{"arch": "jasper", "model": "audio frame classifier", "dataset": "synthesized solo parts of chorales (CocoChorales)", "train_examples": 39062, "time_shift_ms": 50, "n_mels": 40, "hop_length": 160, "input": "log_mel", "spec_augment": true, "win_length": 512, "num_classes": 73, "output_stride": 4, "norm": "batchnorm", "activation": "relu", "drop_path": 0.1, "depths": [3, 4, 5, 3], "kernel_size": 5, "stem": "single", "widths": [96, 112, 144, 176], "init": "lecun_normal", "residual_init": "none", "optimizer": "soap", "beta2": 0.999, "lr": 0.0032, "beta1": 0.9, "shampoo_beta": 0.95, "eps": 1e-08, "precondition_frequency": 20, "max_precond_dim": 1024, "merge_dims": true, "one_sided": false, "adamw_lr_other_params": 0.0015, "grad_clip": 3.0, "adaptive_grad_clip": 0.05, "gradient_noise": 0.1, "cautious_weight_decay": true, "ema_decay": 0.999, "steps": 9800, "batch_size": 512, "epochs": 128.5, "lr_schedule": "poly", "final_lr_fraction": 0, "warmup_steps": 980, "weight_decay": 0.2, "adamw_weight_decay_other_params": 0.01}
Rows from block 9, named by matrix and row number. Rows with one number belong to one channel. Each number is 500 + 25 x the weight over the matrix's rms, rounded and kept within 0 to 999. All counts start at 0. Numbers have three digits each.
# convs0: first width-5 conv (model.blocks.9.convs.0.weight, 144x144x5), inputs 105-119, a 5 kernel for each
# convs1: second width-5 conv (model.blocks.9.convs.1.weight, 144x144x5, transposed), outputs 105-119, a 5 kernel for each
convs0.4:486456505497503534535528527474498499499538490507498518471566497498511482496501469511478499531511488519489523495480516496475543514503516487481492505487509501485504518504459464470504488465511525451432475508541501473450503501495
convs1.4:539492530480511509544497516436549536506498485411511479494528481495493505542510515495497486502497440483503495494515462537489491533499512519521486525521501542548551476490441487532453487524503536547462482517527495490479544517522
convs0.5:520515510522450470516539503526531527502498538457438497475532487533496466495497508534509543477539494450468478535506509476496513499501500477504474515522532555466499470494502472538498467512497521556499505505466512466526503511488
convs1.5:546452498546442527488495483526458496498528511504498489530534472509506544531512487446533509469506513498499445539511525514499465521483496496554500507518491525486481521480515480508491447512545498456497472500503526473510470505500
convs0.6:445495499487515517485516513459475498518466530480515485488498542479446482509473491470512522425552535512489491476503532554439532517553476471493477475523516497489491488454482497522491520449506489474536472498471473502466514502512
convs1.6:501510527532507506509487503539475500516542531508507466541517488513518475488506506511488498561555464497527527504533515522520528491484487490502513504462484490515495493502492504506512516509502460492518527530529513490508503539519
convs0.7:571508498464462467461456504508510521515521493503518475494531478484510499534504551516499468478449450501503497459503477518468503523492497530530486516472459481490526553477456471518521505475502498499475485509516494490503511513509
convs1.7:488490518464495512495542510470496501509504476550515494496485530488466491494524491498550491514484476501511513491484523475493473515553450501477500533540510493532545486465490521490519546491512508539471517445473514474513525468497
convs0.8:523495487469508481490503502489509538515493513473510446493443533523474479479484486482556527433472465500549501497491491512505478528546479514480521535505504520487470488455529491511519448514509519491509503509537517479482500500522
convs1.8:464523524482472486520496499497541508519491498462479501460528515527498497439538483534461500530475472536524474523515546489466479469492475509556452516493525503491478497475472501496498472503513487461462517491531502515509492489473
convs0.9:473500482510510493496529524565487493516504526515502491525515486509514470488515498454490481496495495525492477456492508536496508489505540504531486535467490540465504530508517463484424523542499480444493482476459485495490483507534
convs1.9:503569493508486530483501500533491526508529530508460487524483502549482474484475509516482471492516460451494520529512484483471552545497482516502488464480480490501522556554548485469476507515476496495560529463488513446514497510537
convs0.10:568471501518520486521504494538488502521464486484477476484495533493511473490500534525531503478488531484483487559527485505511504495523490515475475460521500481479486522541499504493498477521492487457495528497511510479524562520448
convs1.10:539482538544509483522489514483505509513476482527464479520504454543504497548501492492514466507500473512514491479480520573482511516499483515531474545503546521510482536458488520507490499473450500557498483524548516460484503516499
convs0.11:470491525488449486493502516524480533467510518540525497485507480499463517500512513478461513503509534497502504493564486496480498558497460467482500483508514487534505491464500507507522526512515539503481522482496522528462493471521
convs1.11:497508541485486504480475503478527517532535509485507475472505506501517459497517517463471500499530499533510501498508510534529507511504511550516488485519482486524485522521502507503492469500444484480509514500493517501493463511465
convs0.12:454509512506497475489529536479508479511498492491490508530528526509509527479494515484463512499511499514502450508505527504509470531514448439468448477514475496524508540476515488525512534471512491488512514435523484530527503507482
convs1.12:507514505500491508483488463489496476517504534512512478484487513514472516519502503530496492518504500504530518470477536464509487458541506520492481481533484487518485524498458486511517499478556528481481538493514476514508463513529
convs0.13:454478482515505491499474506501448476495531493465525521504486488461495551541479551483454427497494533478460458490515536537496496486484517498512483482510494505519513503512518462491506518514478535498488511450509470460473547507548
convs1.13:527493460488474507490485494460529500520546538474507516514497498475527546524497498485492468494478487463458496489537484528511499475501523499527484499559469525483527501491541507478503506510517464470494519463482464495525516498491
convs0.14:492505514470510498493482509510512490504506499484488507521542498479537506522516498506480495494504497493534521480510498488486472466477510486517499527497488506524513523503477500550511473508504477482505490508468512500464473489476
convs1.14:520490508520496485476486529477521497484524500487513543536556512505494531570506469471524424463470483475562521471496469529491495507494510503521505491499469494512516509469516534498537533564525501525537520500490440526490492495467
convs0.15:534480522505541483554530464478520489485517465521475505494481445529494456505505500494469461509528519492446482530519506503516478531480504506511505504475502507487530545488532497473516482488494489525461503463505501474498495529482
convs1.15:501466478530508521511533524508542499484526506512512514497472517543438519464531486503471514497498472522512511515515511489467469552523473503505516498488511466488504519496516494491502523484518472527515495493504453474506485542465
convs0.16:472493478497489519501505459502507472521523534495489484512516485483527528484494500554498505468478489480489488513495535475507484481484471512508497463506476548446550512484492521484509508431508489522494488508555526483480537466520
convs1.16:494523483465453519478510494521496493505464506499481490501526473500495541532489495490500489465526507543541449472467509497507469511466508519452515510562494477486515543463515495494511508474527475512470460534474510504504453510532
convs0.17:485509505486523527492521505492508533491480534513466495496492504502536508528494464512526537496538533440489475506490494526501551480495511518505478491491516513481535497495525491473497531473487524497491463496525510468538542542515
convs1.17:515511485492467465548518495505506514508486543493515507470441540462514465474510526517469529494467509555573555585507476490540499484479432508561521457506517521524457471496487451515481507515494495519492463540452485475518520554554
convs0.18:530540468507522505512556492498497535509498437509501474511486515502472467485516496510495440501506488478457516498532518497525528506492533468497526469488495455546490474500496471541458526540465479533537505481517515519498495473510
convs1.18:467522483492502503515443517500521464467483448496488507497483514483499479470486515531541469507511500538436503500486474504489480501492501506496520506502488478486505504555515450525501514503527519528460487569493504499502518452478
convs0.19:463493516544535503519529470457536518472508503508501506534533485537532457490519533511455497496511511477489477508520523477546505539532509486488502520505436512471470456522512477486446489489481527501489514472463435510506570516496
convs1.19:549527514483495474519495518469464490488484485470489473511482522488519506482506523501464470466519464499552465505490457531553503468518499482497465515454478552471492506526446464530499490459466516539537515474507515466456499487576
convs0.20:469507499494508481487507516533537498505463500497474498468541491501443514502530496510493493478481479489486491455553485501527524465490515518504500517468525545500416496529475517513520481483523486509474520476525467532512522504490
convs1.20:475525531491519464485484538482399469464523503518472509463515489510502443481541535477492475493492498494480493523526511520499536475494461496502468477495529489499491516503507505482486486504494527498493477487469504541490502509502
convs0.21:493456563475502519529474525507467482488493501486481472494519534529511511497491509489510512573493500488461515499511512500519530478488513496486517439467498514511509463499509473484535499453523455499489510507511470473439487480490
convs1.21:502494515533489467463512463483501514515545483501479525523512474503480511510505507482503456506505473555508516488487533538516518503462502543525545503484487477501493465521449509486479544497516488468508488508468495530510509498516
convs0.22:530533494526520494457501543485486524531497491483472525500454522491522457491514504532504531504471506482536516466505475472483505484523482497513497529498537517497537554518495471491480496483543493502536510468529529479495489476476
convs1.22:492467547458496507539474493546511525518489485485472524492470546493452503490499529515501478489494482505526533472501522540532466478472501500507471523476515453469492558453523445511537481441494554523514523522520516456499479485531
convs0.23:506514467504541455490480500503513553518503489465499514543488511460495483490487478454536536457486467499554501524490474499492447512486511486541471509511468464514513468502472521508490539514538516519494477494495458511567531533534
convs1.23:456560536533531501508493498482507468437532524531485500510549505471518540526487523523455434488464457491519541526484494531525490522515506503465571503498524535499505501486481480507503506508497504494517512528493489516501526520496
convs0.24:495506515482542477487496506507527515498463464498486514475503493483514500535472468505504486506515537479492539533493496494480462487504483525561538458534482494526520527496476495511471504504480499497502491478529497486521482520520
convs1.24:453501533469505440480521476548535516502521510528466470503480445543467460491500526476525492481515498506535507503499471490507524476492517476521510493511509469524502510487506487532507523515489465498472523487515481461479502466535
convs0.25:482496491523479475517478515530528501464466507507486448492483518545495476455526548536507485498455496514492493505538486500497523463516456520467506527481498505484493502499517488482484470490496509499473519515482489480506529539522
convs1.25:523505503487482441515521497510513522477498483526514544480534481501499532528515526518422497523495479495442492462517510543542492498518455483485482477493496511526516492553543548485472527509450514464483537507484498486531493479511
convs0.26:541498487503512512550558490492464539529549444506526493482509479501493492499553502488519497457523449469517441509473587500473508530519505478476508511527521471435477453540493539463507485501521509529472498485527506512487500502479
convs1.26:535513520468480518563467523527543504512541538497496484495520494488507501494501527488503468517485484477533483491494467487469480473477460494491524506470511526496511525464505490489497518464508505514499510544466475486506469488468
convs0.27:470484476486533476539502489532450531510457473489487479493433495503495524498506480507485460488459512492530488512472479499523496495522498491512560505473539486500492446471469464485492485510500491493477532505492526485531544552536
convs1.27:490463530481521498465484497482527475445500499525512520485498518469508477487524512489472557506455493472438492542512546519491515518506473471483483556499488494491478522539515547532555489529500475502494496477475466516543507509487
convs0.28:510539486521510488490482491506488475507521513510535496509476485513490517506514471531539496519485450508478520492488468439487513507478522529500487481480517477516518477518522526476499521482518502481492499482493469495471503488497
convs1.28:498494499487518472523517504468483514486475485515492457491481471479471516517480486513489502492496512454483530495460548526506475542485473477498484516494501451481492501486514460502494506483476525526462480506510455478501509502511
convs0.29:511519529501514471490501487502499496503491476524492546496435499454512486516573510460534506559522509453466513518490504498546521489487469464478482505494494537509505530550520499493498498522531514525481514489495522476433505501535
convs1.29:494492485504475497497444506553441549438468503505481506503473526475476517515491507536484525518492500560490518522487500509528514480459500505440508528506506521508471489501513507502507485460473482499527517506458519500486464530532
convs0.30:518485506504478496546514501511515454509435548463510475487504504515466549502463486506522479491486467517500494578536472495526492517496515487483492508477499521514554536494474524491516491486489521494520543491516476517491532514547
convs1.30:477488499504526516560530528536484478493481502489519553505512473451499524530508524508511503519532509436492495504452556533539503526469489480483495520538540525503514484502520482489468519498488489483498485520509473483516531485545
convs0.31:513472523506505506508494465493525461469533469462502525493439500512519518482455503531486503475537484465485515483473513504463516550512454455505465472497514482473461490519499490499469494492499490479522514491535513531522485495500
convs1.31:497536447460499468521533508511514450444476465468464525509535508484509476501489525544515479515509482498536510468512473514476529482514522527482509485500534531516489409524475508492483494503528529520484473492524481518470527489551
convs0.32:458475512477513506495488491531502478506481498493471487541499498494487508489453488508486488479495513513527498524517488460482516513493462524483491527478546458509529492494491472520484478498471488500523514511521512485515505484460
convs1.32:498563451488448504522519502486469494518440467502537490485545505503536509498530476461507496513455493542461492481482507556501507505500452472493489464523517500499483491527502521508506464537484445512506513508517453509517469501515
convs0.33:470471524497509496488510501499523486524472471449525499503473506527524528545531475475485453485503482494508471492485502457555497503507509597513482474499536489500524509547518471491455513495507475493485472525501559558514523553487
convs1.33:510490527476453525474480522496459467503527502495459480519509502491495510526528503497490499462490496516488494499543485502524535496510549491454494514527476524510464535498518500581493496491509532499451463465496495521525498523550
convs0.34:490503506467518528519520491481513533484488487499476509512475469470518520490493467526509516528475485482500478461488496473482474498504502508502473521492497476512490467435461500546510483519520530499486455479524497499480521534517
convs1.34:565502499472507466527469491540558523492505497520533495529471499482509474480482527470518528477501509503503491500520512490505431526521509516477494505519506517464484468485497530480557483497497445495516520469510503458544488451529
convs0.35:504481528489498499472526486490545508502486463455520470510497537558533478507535523507475498552533481490489503497470490465588540486479459554569505492457468525530503496477546475456486490500498512498495519458486511499540481516541
convs1.35:493509504535467502452451525471492496525463483481441489490487468491519472524539541496546512528479481484549506549539494428563506460500472489498480463502496489513552476517532491516499528509502499510472489528486498528517519499492
convs0.36:576478528469489504497526498495432521510506513450494501469477504458498437500524479496464493485489462490510481501489526502446517484518506496503499467486487480531513514503441558482484444472588519468498483534477514463519480495482
convs1.36:486517480536474542487480469538508508512508539509487533580510541509466463495468488510536502508480511472522509508485467525502483504516515523514502512510500510477551533483495489465491515471514528483481468557444468493474495524457
convs0.37:503489499481528537510547517497461499517439526474455535499469491531469473532501504536515479501488522495474551515504515492461493503520565483461530520485528491502563522519471505555472494503574475536510500501458483497611534472502
convs1.37:485519488485481454498504527528506496517476523481454472510498477502538505486512483482490469500474508529523463540478518513512488514471493504525499494466504472500511511454502480518497474480507512521493509506464512533476515531534
convs0.38:509534490508523527519509528480465430498502501489488479502473493499532478504496479492497494496463472469461506515507525464460495520533528500463546510491487470490482553495493499510484489465472498470456516484530507476520546488501
convs1.38:482522484483488509506513511504511505484473485522509479532503461473537481460489506521534527515496540485443535487526503495478477510506491485511481490524455512483536519476507481487543483524478495578514518512512455458528519527503
convs0.39:504529506573481499530465499530510500475510525492510504507482474478498512450511507495497475491525497513464505488473473529537531501492479489434496435535512529506491478519542510533482483502503508510515449474508454494480477487465
convs1.39:527486472502491502473503496483457502507501499501498502480511492477450514475528464546492488493494486539538435493529479495511499483514499507509502526505512516506486475593475499491504448498488529527483480502492499480460498492492
convs0.40:530515460463528494504522513511504518509489479489496503504488499524489471502532529519534453497527512538473486525519518542491511441485510536473523513529520553517493492511493484491517491534523480497491511532509525501510478506484
convs1.40:486483490510496454496527520512526481528514523503511482499494487490474510513518473505463532469491477497497477487467470510476470497492495527478451511482495537499511524517517457542501477465497498539458469474474528493475477471537
convs0.41:501550483479491508503490467476501514516542451518457494496501493488493531523495516461507521556489548482486515483508503482488520547437519505438516483508469514493498494496547434498488459464456484512467527495516504510489501495526
convs1.41:530533485451492473493491479470489468512518508524499506505489559499550547490480489504501496521513477499472447513456430480524523479550476506466512506473497477530493488570520479514487490500493500461434525501527491503452485514480
convs0.42:476510470480500522466493488496489497494501517549508498482484512469536504444456463535476517508484493523543476483467487460480489532465471472472517485526492463489525515478429476536501478499479536505523531501476540552544479505450
convs1.42:496482492468484478505506532510531519528475520500488490528471538540502486466492481501474496461463516489525522458464497494503475486500481486519477520490506545527532533484486517525506468494498496493526512526518494502463471515509
convs0.43:479508460508488520484480476524466482485486493517463497509453485477514472489455499469489549483505526485507502466475498518508532484504538480509449506544517519487549497500550488500525492476517532519510528481502506472464490466468
convs1.43:520490493516474522480509519448462505479476469507493447495469487541505491505479498508474482522497497488491495513496516480514479507527506510461539505494496496502482556501509488518553500537512479526481479493518460491476467551482
convs0.44:515523515446484518489520463506543538475487483480503515455529481487565491476534487558505533524498452504476508487533487490503525552444477534509498505437469525479478489525482485472476496487470521514527514487499503520490520460491
convs1.44:477498486511573498508538529537522497499501479506521544523516504516542500474480496485472490493494501494559523486477526493481448482511484510496488495512574492557456555439528471480494486493485551508485490498524498543505472454505
convs0.45:490504505485524471546477468498503509490510511508495531485457528529531450498474498509539499479477526470497495521563501506468537486493504508502459449494505483516473512519479501494476539495497506448512518496479470536456485483499
convs1.45:524472477482487495457507519585466507482531462505495491519497495505513469455489510543525468491484558492423517504519520463485448485519482459524470490498483476479504512537472465482538498509495474457475511465502512495482481466538
convs0.46:531578533467526478524476463490486496480474477526495480481489477508498493477485486497452542491502485466439521515469522497468470497502533507491484504507499549470488502477513484512478489540474445490475519481501515437498485499567
convs1.46:495554497450476495519446456485505487500525493513539433503485494435465485497477544516513442484480525515479496498516497486487458454525519461524503570506545478482477530494481504461517515525481487470509521533462479528514477515480
convs0.47:498476497495508543509531535495492477483519542485488482454497499498470501506496463487570506470516510484546538561550504464493518531495482484505524524539496511523497519494516514541487464498493549538500484497476487551508483508488
convs1.47:519494508504495504514523520508498490497509497528553522505525482510519496528511507478489479523493535436497505552481490486523492480453455498503515464474549498504473471526498509508542515447516481517504525469500472508526456514490
convs0.48:467474497520527496490489529493519508494540473529536462480501472455484516505489470479513457486572533497521469463522513524482503512523520516513502494511530521484454513460521505498519509482524507499490575534476489446492499481510
convs1.48:494520469546519505490477492467506527519471526509514495475501535496535449471485489531480515504500492545495499495486467572408519503481544535465501465479515480547511506449524470481465482488494513511479501467526487516499507522527
convs0.49:509523474521518505490495527479480508505481503489429523529531506486531491494502492437490532501469469484507513476504512478556515495500479503517421486494459468515540502505501519506487504493451543490471510462505505526484504486473
convs1.49:487549455497485483482506501490513471456499555517500428528486573518514467505472483492433527454449528499503466505507505521514476502496475498493501506472501508494500508516477491464513502492520541475542440472515474488514490549484
convs0.50:495504531490498479486478502496534488462496461494495577506536512487505516510518517547483527476531520507508499497441461513522522506507518517521464485488503486474496578487473485522546487486506498447501452487518525520490485440509
convs1.50:490500522529460516472499536476456518489536510465490508499524483479515490526475471527528507486506479518499486463485535526536514480456516510487493508512524500529533477455513536526493520511504479515457520525533491521477515474492
convs0.51:519472486476450460538498511508510486479516493445492505498540473455518540486505497508506491463458518451468490532486509497562483481464468464511482475463503473534542531552511531498484529526540489515515502513505504512508475466512
convs1.51:513546481517493513511507513482511464520527540450507492519520467521478499463539522500484517488500475529466499500504532479525538506473461498505493457536471459545508514494492505510486500469520507531485525528509481462528507512514
convs0.52:494489536542478495524502468452529566498539458466520491505529470509562502497492504508540494537476540493468470524500518530516515461457466528514455507519506512525507482510504516514472493508508512521515501514487495487477491466500
convs1.52:497532498471501531525484493489509480515565488496472471538486484542477505530485520465507498533506498498492461499558507517505546514521499478457546490512473523480516459480490495585521475522485522466494496517502508464498532502469
convs0.53:521532480515488491555492509505490551500481521484532496503499488479485483526484515467522506472542496510489511489461489504464509557493463441512552515501570541495521475415502480562500518481497469453516501491536560506510531561508
convs1.53:475475481527505489482467507478511475536486473486492541501485534470523473488481491476486491505520530467457552514495508458492477486525497485517477522496515491499481481488507494497501512502523498494527539485491504498515488516474
convs0.54:496511461529514535499502553492526516488491507521493494472451508471479489516524450505528532524495531476486514482477509479524521517512487486461544474462475480514532561466478466465457500443528474512464506461503488485445537514511
convs1.54:486521563502502514469463507570509508540539500471507506525525499481508476466523509513478435473528492524497479496475539513544449500509494537500476459455494515542532494490483474503444488484463469490468440529447521501468504512456
convs0.55:488514515421527518479529534514521507515492524496503511499524519493494505497506495512543461548508495496508508501486470494504512508479500546461460500526477453484531548499499522460521499535521539473480512518545493488488519563559
convs1.55:487483501479493543486530502496464489503534479499475496502510476476487536482535454546494451514471482450496508488487505500542480514482498556511508475507515468487473485509485501505471516491489496520491520506514491503482511528509
convs0.56:512511500496502529537569477479494484482535496531443430471496510517499503496515487509535468557487505488517540525489449469498517562523464514511460488496495521467482506541456464479494521472497484515463504548496544527490522522485
convs1.56:533460513486460506507467546532511520539475480504491450483489491509500491507523517553484455475520537502465500531447515476518489514481520490515519507484480495506521499541492481498465490473506491511499500553555502515513450472510
convs0.57:492511467500482489467487498502468499478525474497480515509466490498474496509516514513487495476476494508534491504531490500519517498459503536488536481507482510524494511562492488510451475514503490551541498510482455543543481483497
convs1.57:519494507504462521498488512466450459493501535488477510478537507531534495459511540523494489489514513509496522492493501488539510510506505526522457502502479527505478468513483526484517479464543486502519501489496466498490486488505
convs0.58:470478474510489530517487448500518503521493456501528456514500504517468535485500522468501503540485495489479481482461508493502444503509558491526505492514491539500497483439509522517503479532507524505512510479516523492486549491471
convs1.58:496523503492449472506508533514489515465494529500515487492499469507550464518497481494523490516496495502483489509459510495501500517516504494514492514554530492481502471494507490512514487523520479527485471492470484517524495458511
convs0.59:479474522512504524535554515477507490485476482526497516514514538497489518543456520527481515474487504494516535502510464493513472488485542495500540504486468484529468504497509505528491528530581505460508509545497487568466543469467
convs1.59:472503528513515506448468441454503458461519473501509491529486469481478566511459485489469446517481523489497479507556506495509501478469495508504471514492470513486545546502479450455561491462489510564466521453497505491492517482519
convs0.60:484534492501516517497474520514541452480447499534500498497476516489494481494502481518473477507475519509503498513499486496439497509500526508542500435499482502461487512491469533474535477505480514532532507529513437508502464483523
convs1.60:516498484453504475494475527544495540473491469547517478483453492513481491501485451490525513489436477504524522546472513441522503465515547516493568476501483517522443478485509499464521521529469532485472520528471522510466490524528
convs0.61:469487502496491490451465463471515452509517493490514499511525486544461506505503538530507474457430467567559520484481483492470490487491500494490521469499514510507475501516482556497492507484482539531484501504483521505503482476557
convs1.61:486508476503490469521480504536471529496535509462471479519519517505465492535507516457479497497475490531588421518555514470479525524469457513492473500503496504530528510546479488499465543444493497463481503543459495496493508525521
convs0.62:465523490487427497516521487484484541514448495452481520495503524480475491494480511520509500513476539509501474498495481520487477496490456504526487455513542504501465551497470543533520488455492514512511510458517491511515525516511
convs1.62:501500480491519488492477497518513502510504544477538514547469503494492489463523496511476492474497507528528484476506462551479512489527499513514483516539482548489453482454524485471469452509494472535501527485474543525478478500519
convs0.63:476469503496516478505488480514490476489521518503489509511495540485551471463433444491500534501483511516455495521489459466482521508497473449485545455472527478499540483494501506502503479532493479506515518495522524481540479512528
convs1.63:505464491486481529506492518500522498502475509526478474500491552504477478501528461539542530516474459471495542495542505482480447465522513487520522484498470522483540478526510480509514477516500463523509491531519486501479521549517
convs0.64:520527502532532497489494473479477522484492469479470486487501509517449500528488499427493485464500510484540510503468520491499565512468464490481523484514512491484516463502488537517459493515518525517521500475476488492457478490470
convs1.64:517550522523567527530476544460510473489557522496488491517511472496490525483534488477475521507476470486480483501535478454568503457526478485491491524496534487489498464535484490496494508472475501475452503490485496479503543502489
convs0.65:486524476517463447505509462495528531512512495497519447493443513485485500534462497532532522490506514450491453452532509495537487518506463496501501489495498467506531505495519533485448487463488520516483494505485566451501507480476
convs1.65:499475549477521441448526532499527544489493505520504502503465489466560483501484497496507499472486508487473499534488520497494476522503511514520493525439480493475474519547496509488513504548463534533506470510476470499498535508478
convs0.66:463518490487496499471476502516482474492526517515514544463502482473536477498495476450475458476518499514496532483471497524497505419482500500494465498528491499459525483471486513541500528534504489472492482483502486514493510478518
convs1.66:513516529530549473527494479521489504536497467508518514504492494537515509504500503519442513473505489475459508522452528503480537522496500496536532521452499488494463530517485523488492532512541450518514484500538505493517512470483
convs0.67:508506551495476449483482472489535514513522506513482520497468487479523476487522471441511538535469468534551499496511476479530510504460514481515529539499484462500510490496501517494474490511547505521525480493499469541491449496508
convs1.67:525508509478477475491519511542505487525508491501537563478469509514489463493516478535507478442514466526511514498482462441517507482494479477489524443498511513478499538487492486507438447484418521545488556501490559517477490510514
convs0.68:535497464480500495504496488503503524501521475508495513525505502477472484535511469462510502447463488485551526495477473492491508535530488472514465491480528534494495512525513512472500479513486509494512539542503508495515501521506
convs1.68:549471501481476512479499519514508499482497503537495480520491513504470480475505462515507490482476511443525494487503516519526492530541479499512491492511521488489493515490487506493520520503478492562461450503426489489508522519525
convs0.69:534480541512509564548530496508480520501499483488483470506503504480498492452487487489467484510501433460504541527530510455508525446488483483512491487473468449473468531520484508479505502504470488497500492489547510514506516525530
convs1.69:500503476530508525515516547543534488501530486481527506497544499484484459486494514516497582522486504513483539466512489501522473532487499539486474497465476533503483489516505456501470518463522501505521534496520474498494509498517
convs0.70:512449528476538503510432481494489466502503495524555505470474509515501490515516475534541473502502510514476499521479517489499501467511471511490466491512526494525496506497481535544484462541491493458549456514472535525458437473541
convs1.70:505468512507462491451462481523523459513555499494544501489466496501476449535501491525464494505502502483497487510528474474501506454504525514453533536485480528438508503490458529522522487476487565494482513493531498470469505463529
convs0.71:453454508519493513498478530497478537487495472477476499508474484480479453519535504520526484487512478483531487529499513557506516480508529528504508495495507452440533534502504502542491467561510532514530515488503461548487504470449
convs1.71:513527480511491491468483475534494486566515487462474490514499523490481513453511502500515475513531542488497488482486500474494507510531524478490445521521482524523511513538530484492513533432501499456504504495482516479519476516544
convs0.72:509514495464495495508514494460535463487534498499464455500486466484524487500495518466465470495494486516532513514489493472480511485544546502480489519529473562494500501519493491531515489497497545506492520516553512526498507467551
convs1.72:502509506536490506500514508477530510508477493522534513514514480507503525483489478476510499490498514488463512493485518489474492512548486493493490519510509523497506526479506491487492519487485509481509492511499497462467503482470
convs0.73:552509493511494448476497513471493501513516465493478511501471497491517506501469423486491529506480472470473505540507487472554512509453524484444503476507486518474507497545538494473451508467492499510496493528487471498496517464488
convs1.73:446507508458520504491533499510513508475489505476520494470541500474478498491489524507509455539446502492537525506531456502506531512500492492486484548480475510478518478562514482535509490517470497480514538520487526512506493491494
convs0.74:500512507523508518495500510497486477505500504491494537494455489508496476470489532504481496502498519479487502515481504471491491530501515522516562504479512488508485488475495484475556511506516491475504512503496487500492486425502
convs1.74:515529515490528485549520535517527496474478500476440537496533500541501498535479505509475507479506513482460487505506534529456458546545531499488492487518544492498503509506509506521555475523503513508500510498541535498478484494492
convs0.75:498500468514486510541472476498492521529502498499451551478515511525514496513490520523491476566516500497511506477474513484513452469481512533524504496471477519497494477515519514525495491518510433530506462560532520499482525482514
convs1.75:506495527459493529480496492501523502433488485511499492500496509493510509524486536483499522509480481501470490496508491471524491488521500514479494471439481528493482472520527479484479513516512503529531466507472500459493541518506
convs0.76:494497493499484474486520509485459475490541511509463519478523480498525531516466492509524520511466497523517451510495521511510582543493486509499506505472521535518501473503504495473488475463520499558503505522546520486423456505512
convs1.76:522520503529476519503491515533459489531491484466490536520468508509524474512507541524530527517513538512467439512497538516535520521512504483462453527501442496442522541549494507520498478486486512521490485584493467480462498453504
convs0.77:518491461496534485486495528494490467493478521480497503488478493507503514484462502527528519480512473488491474517472505468505494527552532492486507504501491496493519522541533558485500473501484520481502538474480485493504518528503
convs1.77:484490502517492501497493464502492505531505461478489471493486476538515492526472529504499522436539521513539458474452451492508506504495499517513527496493520524478538481480521499489512526502538527478466529516546473510500481580547
convs0.78:480518506505482483509487478514511477505502521477490515501481517488503505519500528490509484514463482521487495493517469477514482488482482508516508532480487533505507475497512513486494562429512475487501495500498501449491487511511
convs1.78:523527509462448487523521473493466497526511469502509496462460461517500461475506475509503517494480496470489495496517479501515522507467493494514520465481529496463528460482462512443512517491506452498487458490514472514466501485522
convs0.79:472502544486482481501516495501497502482507423462500516492506525553514484486530530495493482529498452497493547487508534505469491496495529486506525515515504565526485492470478501470503518482517496528506526545518473521498495459440
convs1.79:520493507478496496469505480522488485481487506437473502518524493500488531499484439493497471458497468505487506484516505528520466500537478487469435473464443489511516496490523461534521512461533469542469499512470448490503522486506
convs0.80:539509481505507463465538484493457495523508523506485482484480518488466518526511513500464509464514488442529450492511482501477532483508495516477534497542456499512528531521503475479482457459513477520483490489506533521549509524513
convs1.80:504497471537499513568482505548521528491531509493515478514503509479504485461489497517471524522488504540486471501534465494516536517496481504462507523502470538494498501499512488527488541469484502522444487518451533524504483532530
convs0.81:486500518456521453476526493486520477515532501503512493472536483546494433475536538494486505532488489491521502514489485507502515464501487476489464450488490472497502484522467510503460506513463511483490493512503476531483507515506
convs1.81:543554492481483506496479532544533504516477495497515510530535524507517505512480480539485453488554502508463545504491506492529497524465522506457505497522484477493470460518534499520509499490501485490554484495507530515466540501520
convs0.82:481481497503512492524500471482502467510519511541512507491511486432533452546512512457513493502514482476496489461534486502516480479513491489483486493507464521533523485516470531459496493473460483490502532460512481508503489545542
convs1.82:460517497486496488490467559480500469506508485516522472499491512508515488527487522540497525555500498499499512486496503451474504510464497513514454541448469529498531474485480502491504504506486487499506474495574492501486486551569
convs0.83:463513525477515494522505514501474505443510523540504466480469460503466532542469479525493519490497481525492507507491487497495488516527503464492483506469463540487488528465494544504490485559555539481489528507514512501527461520478
convs1.83:514520456513427537517503496488495503525458471534500518518479472535519462513488476486495492489472559512512513520501475487478517487485510505516500491474539518520541469501520506498505490466490446506520500516483532513472471523518
convs0.84:468504504504488542513553545501466491501529522510456502502556511541504514475514500503441445486511523528523484496494544460507458512513441500505490491520498469532506547506482491509501506510455515510488506492495503503519513529527
convs1.84:517502488481513518515547491493531468535526536477480515497535543478486492473483543500475572489534477488491549523486490496488514495473491439464546488519460460506469522471500506484499497536514486486554498480457508474481534537478
convs0.85:529461502515513536466538484519483508517509517504513516485507488518506472491484482495518540513498480492497489483521510471510488536524539511495535482481500492485516460513525448503534542518444482491487468519542524518523513457477
convs1.85:466515475512500535528476487490466501505475511493541460528500497507458489552470540506517438488460483510522502486518521436509508459523547493502499490534499511499497488525508467513485549463477476479485495511512541495490546509502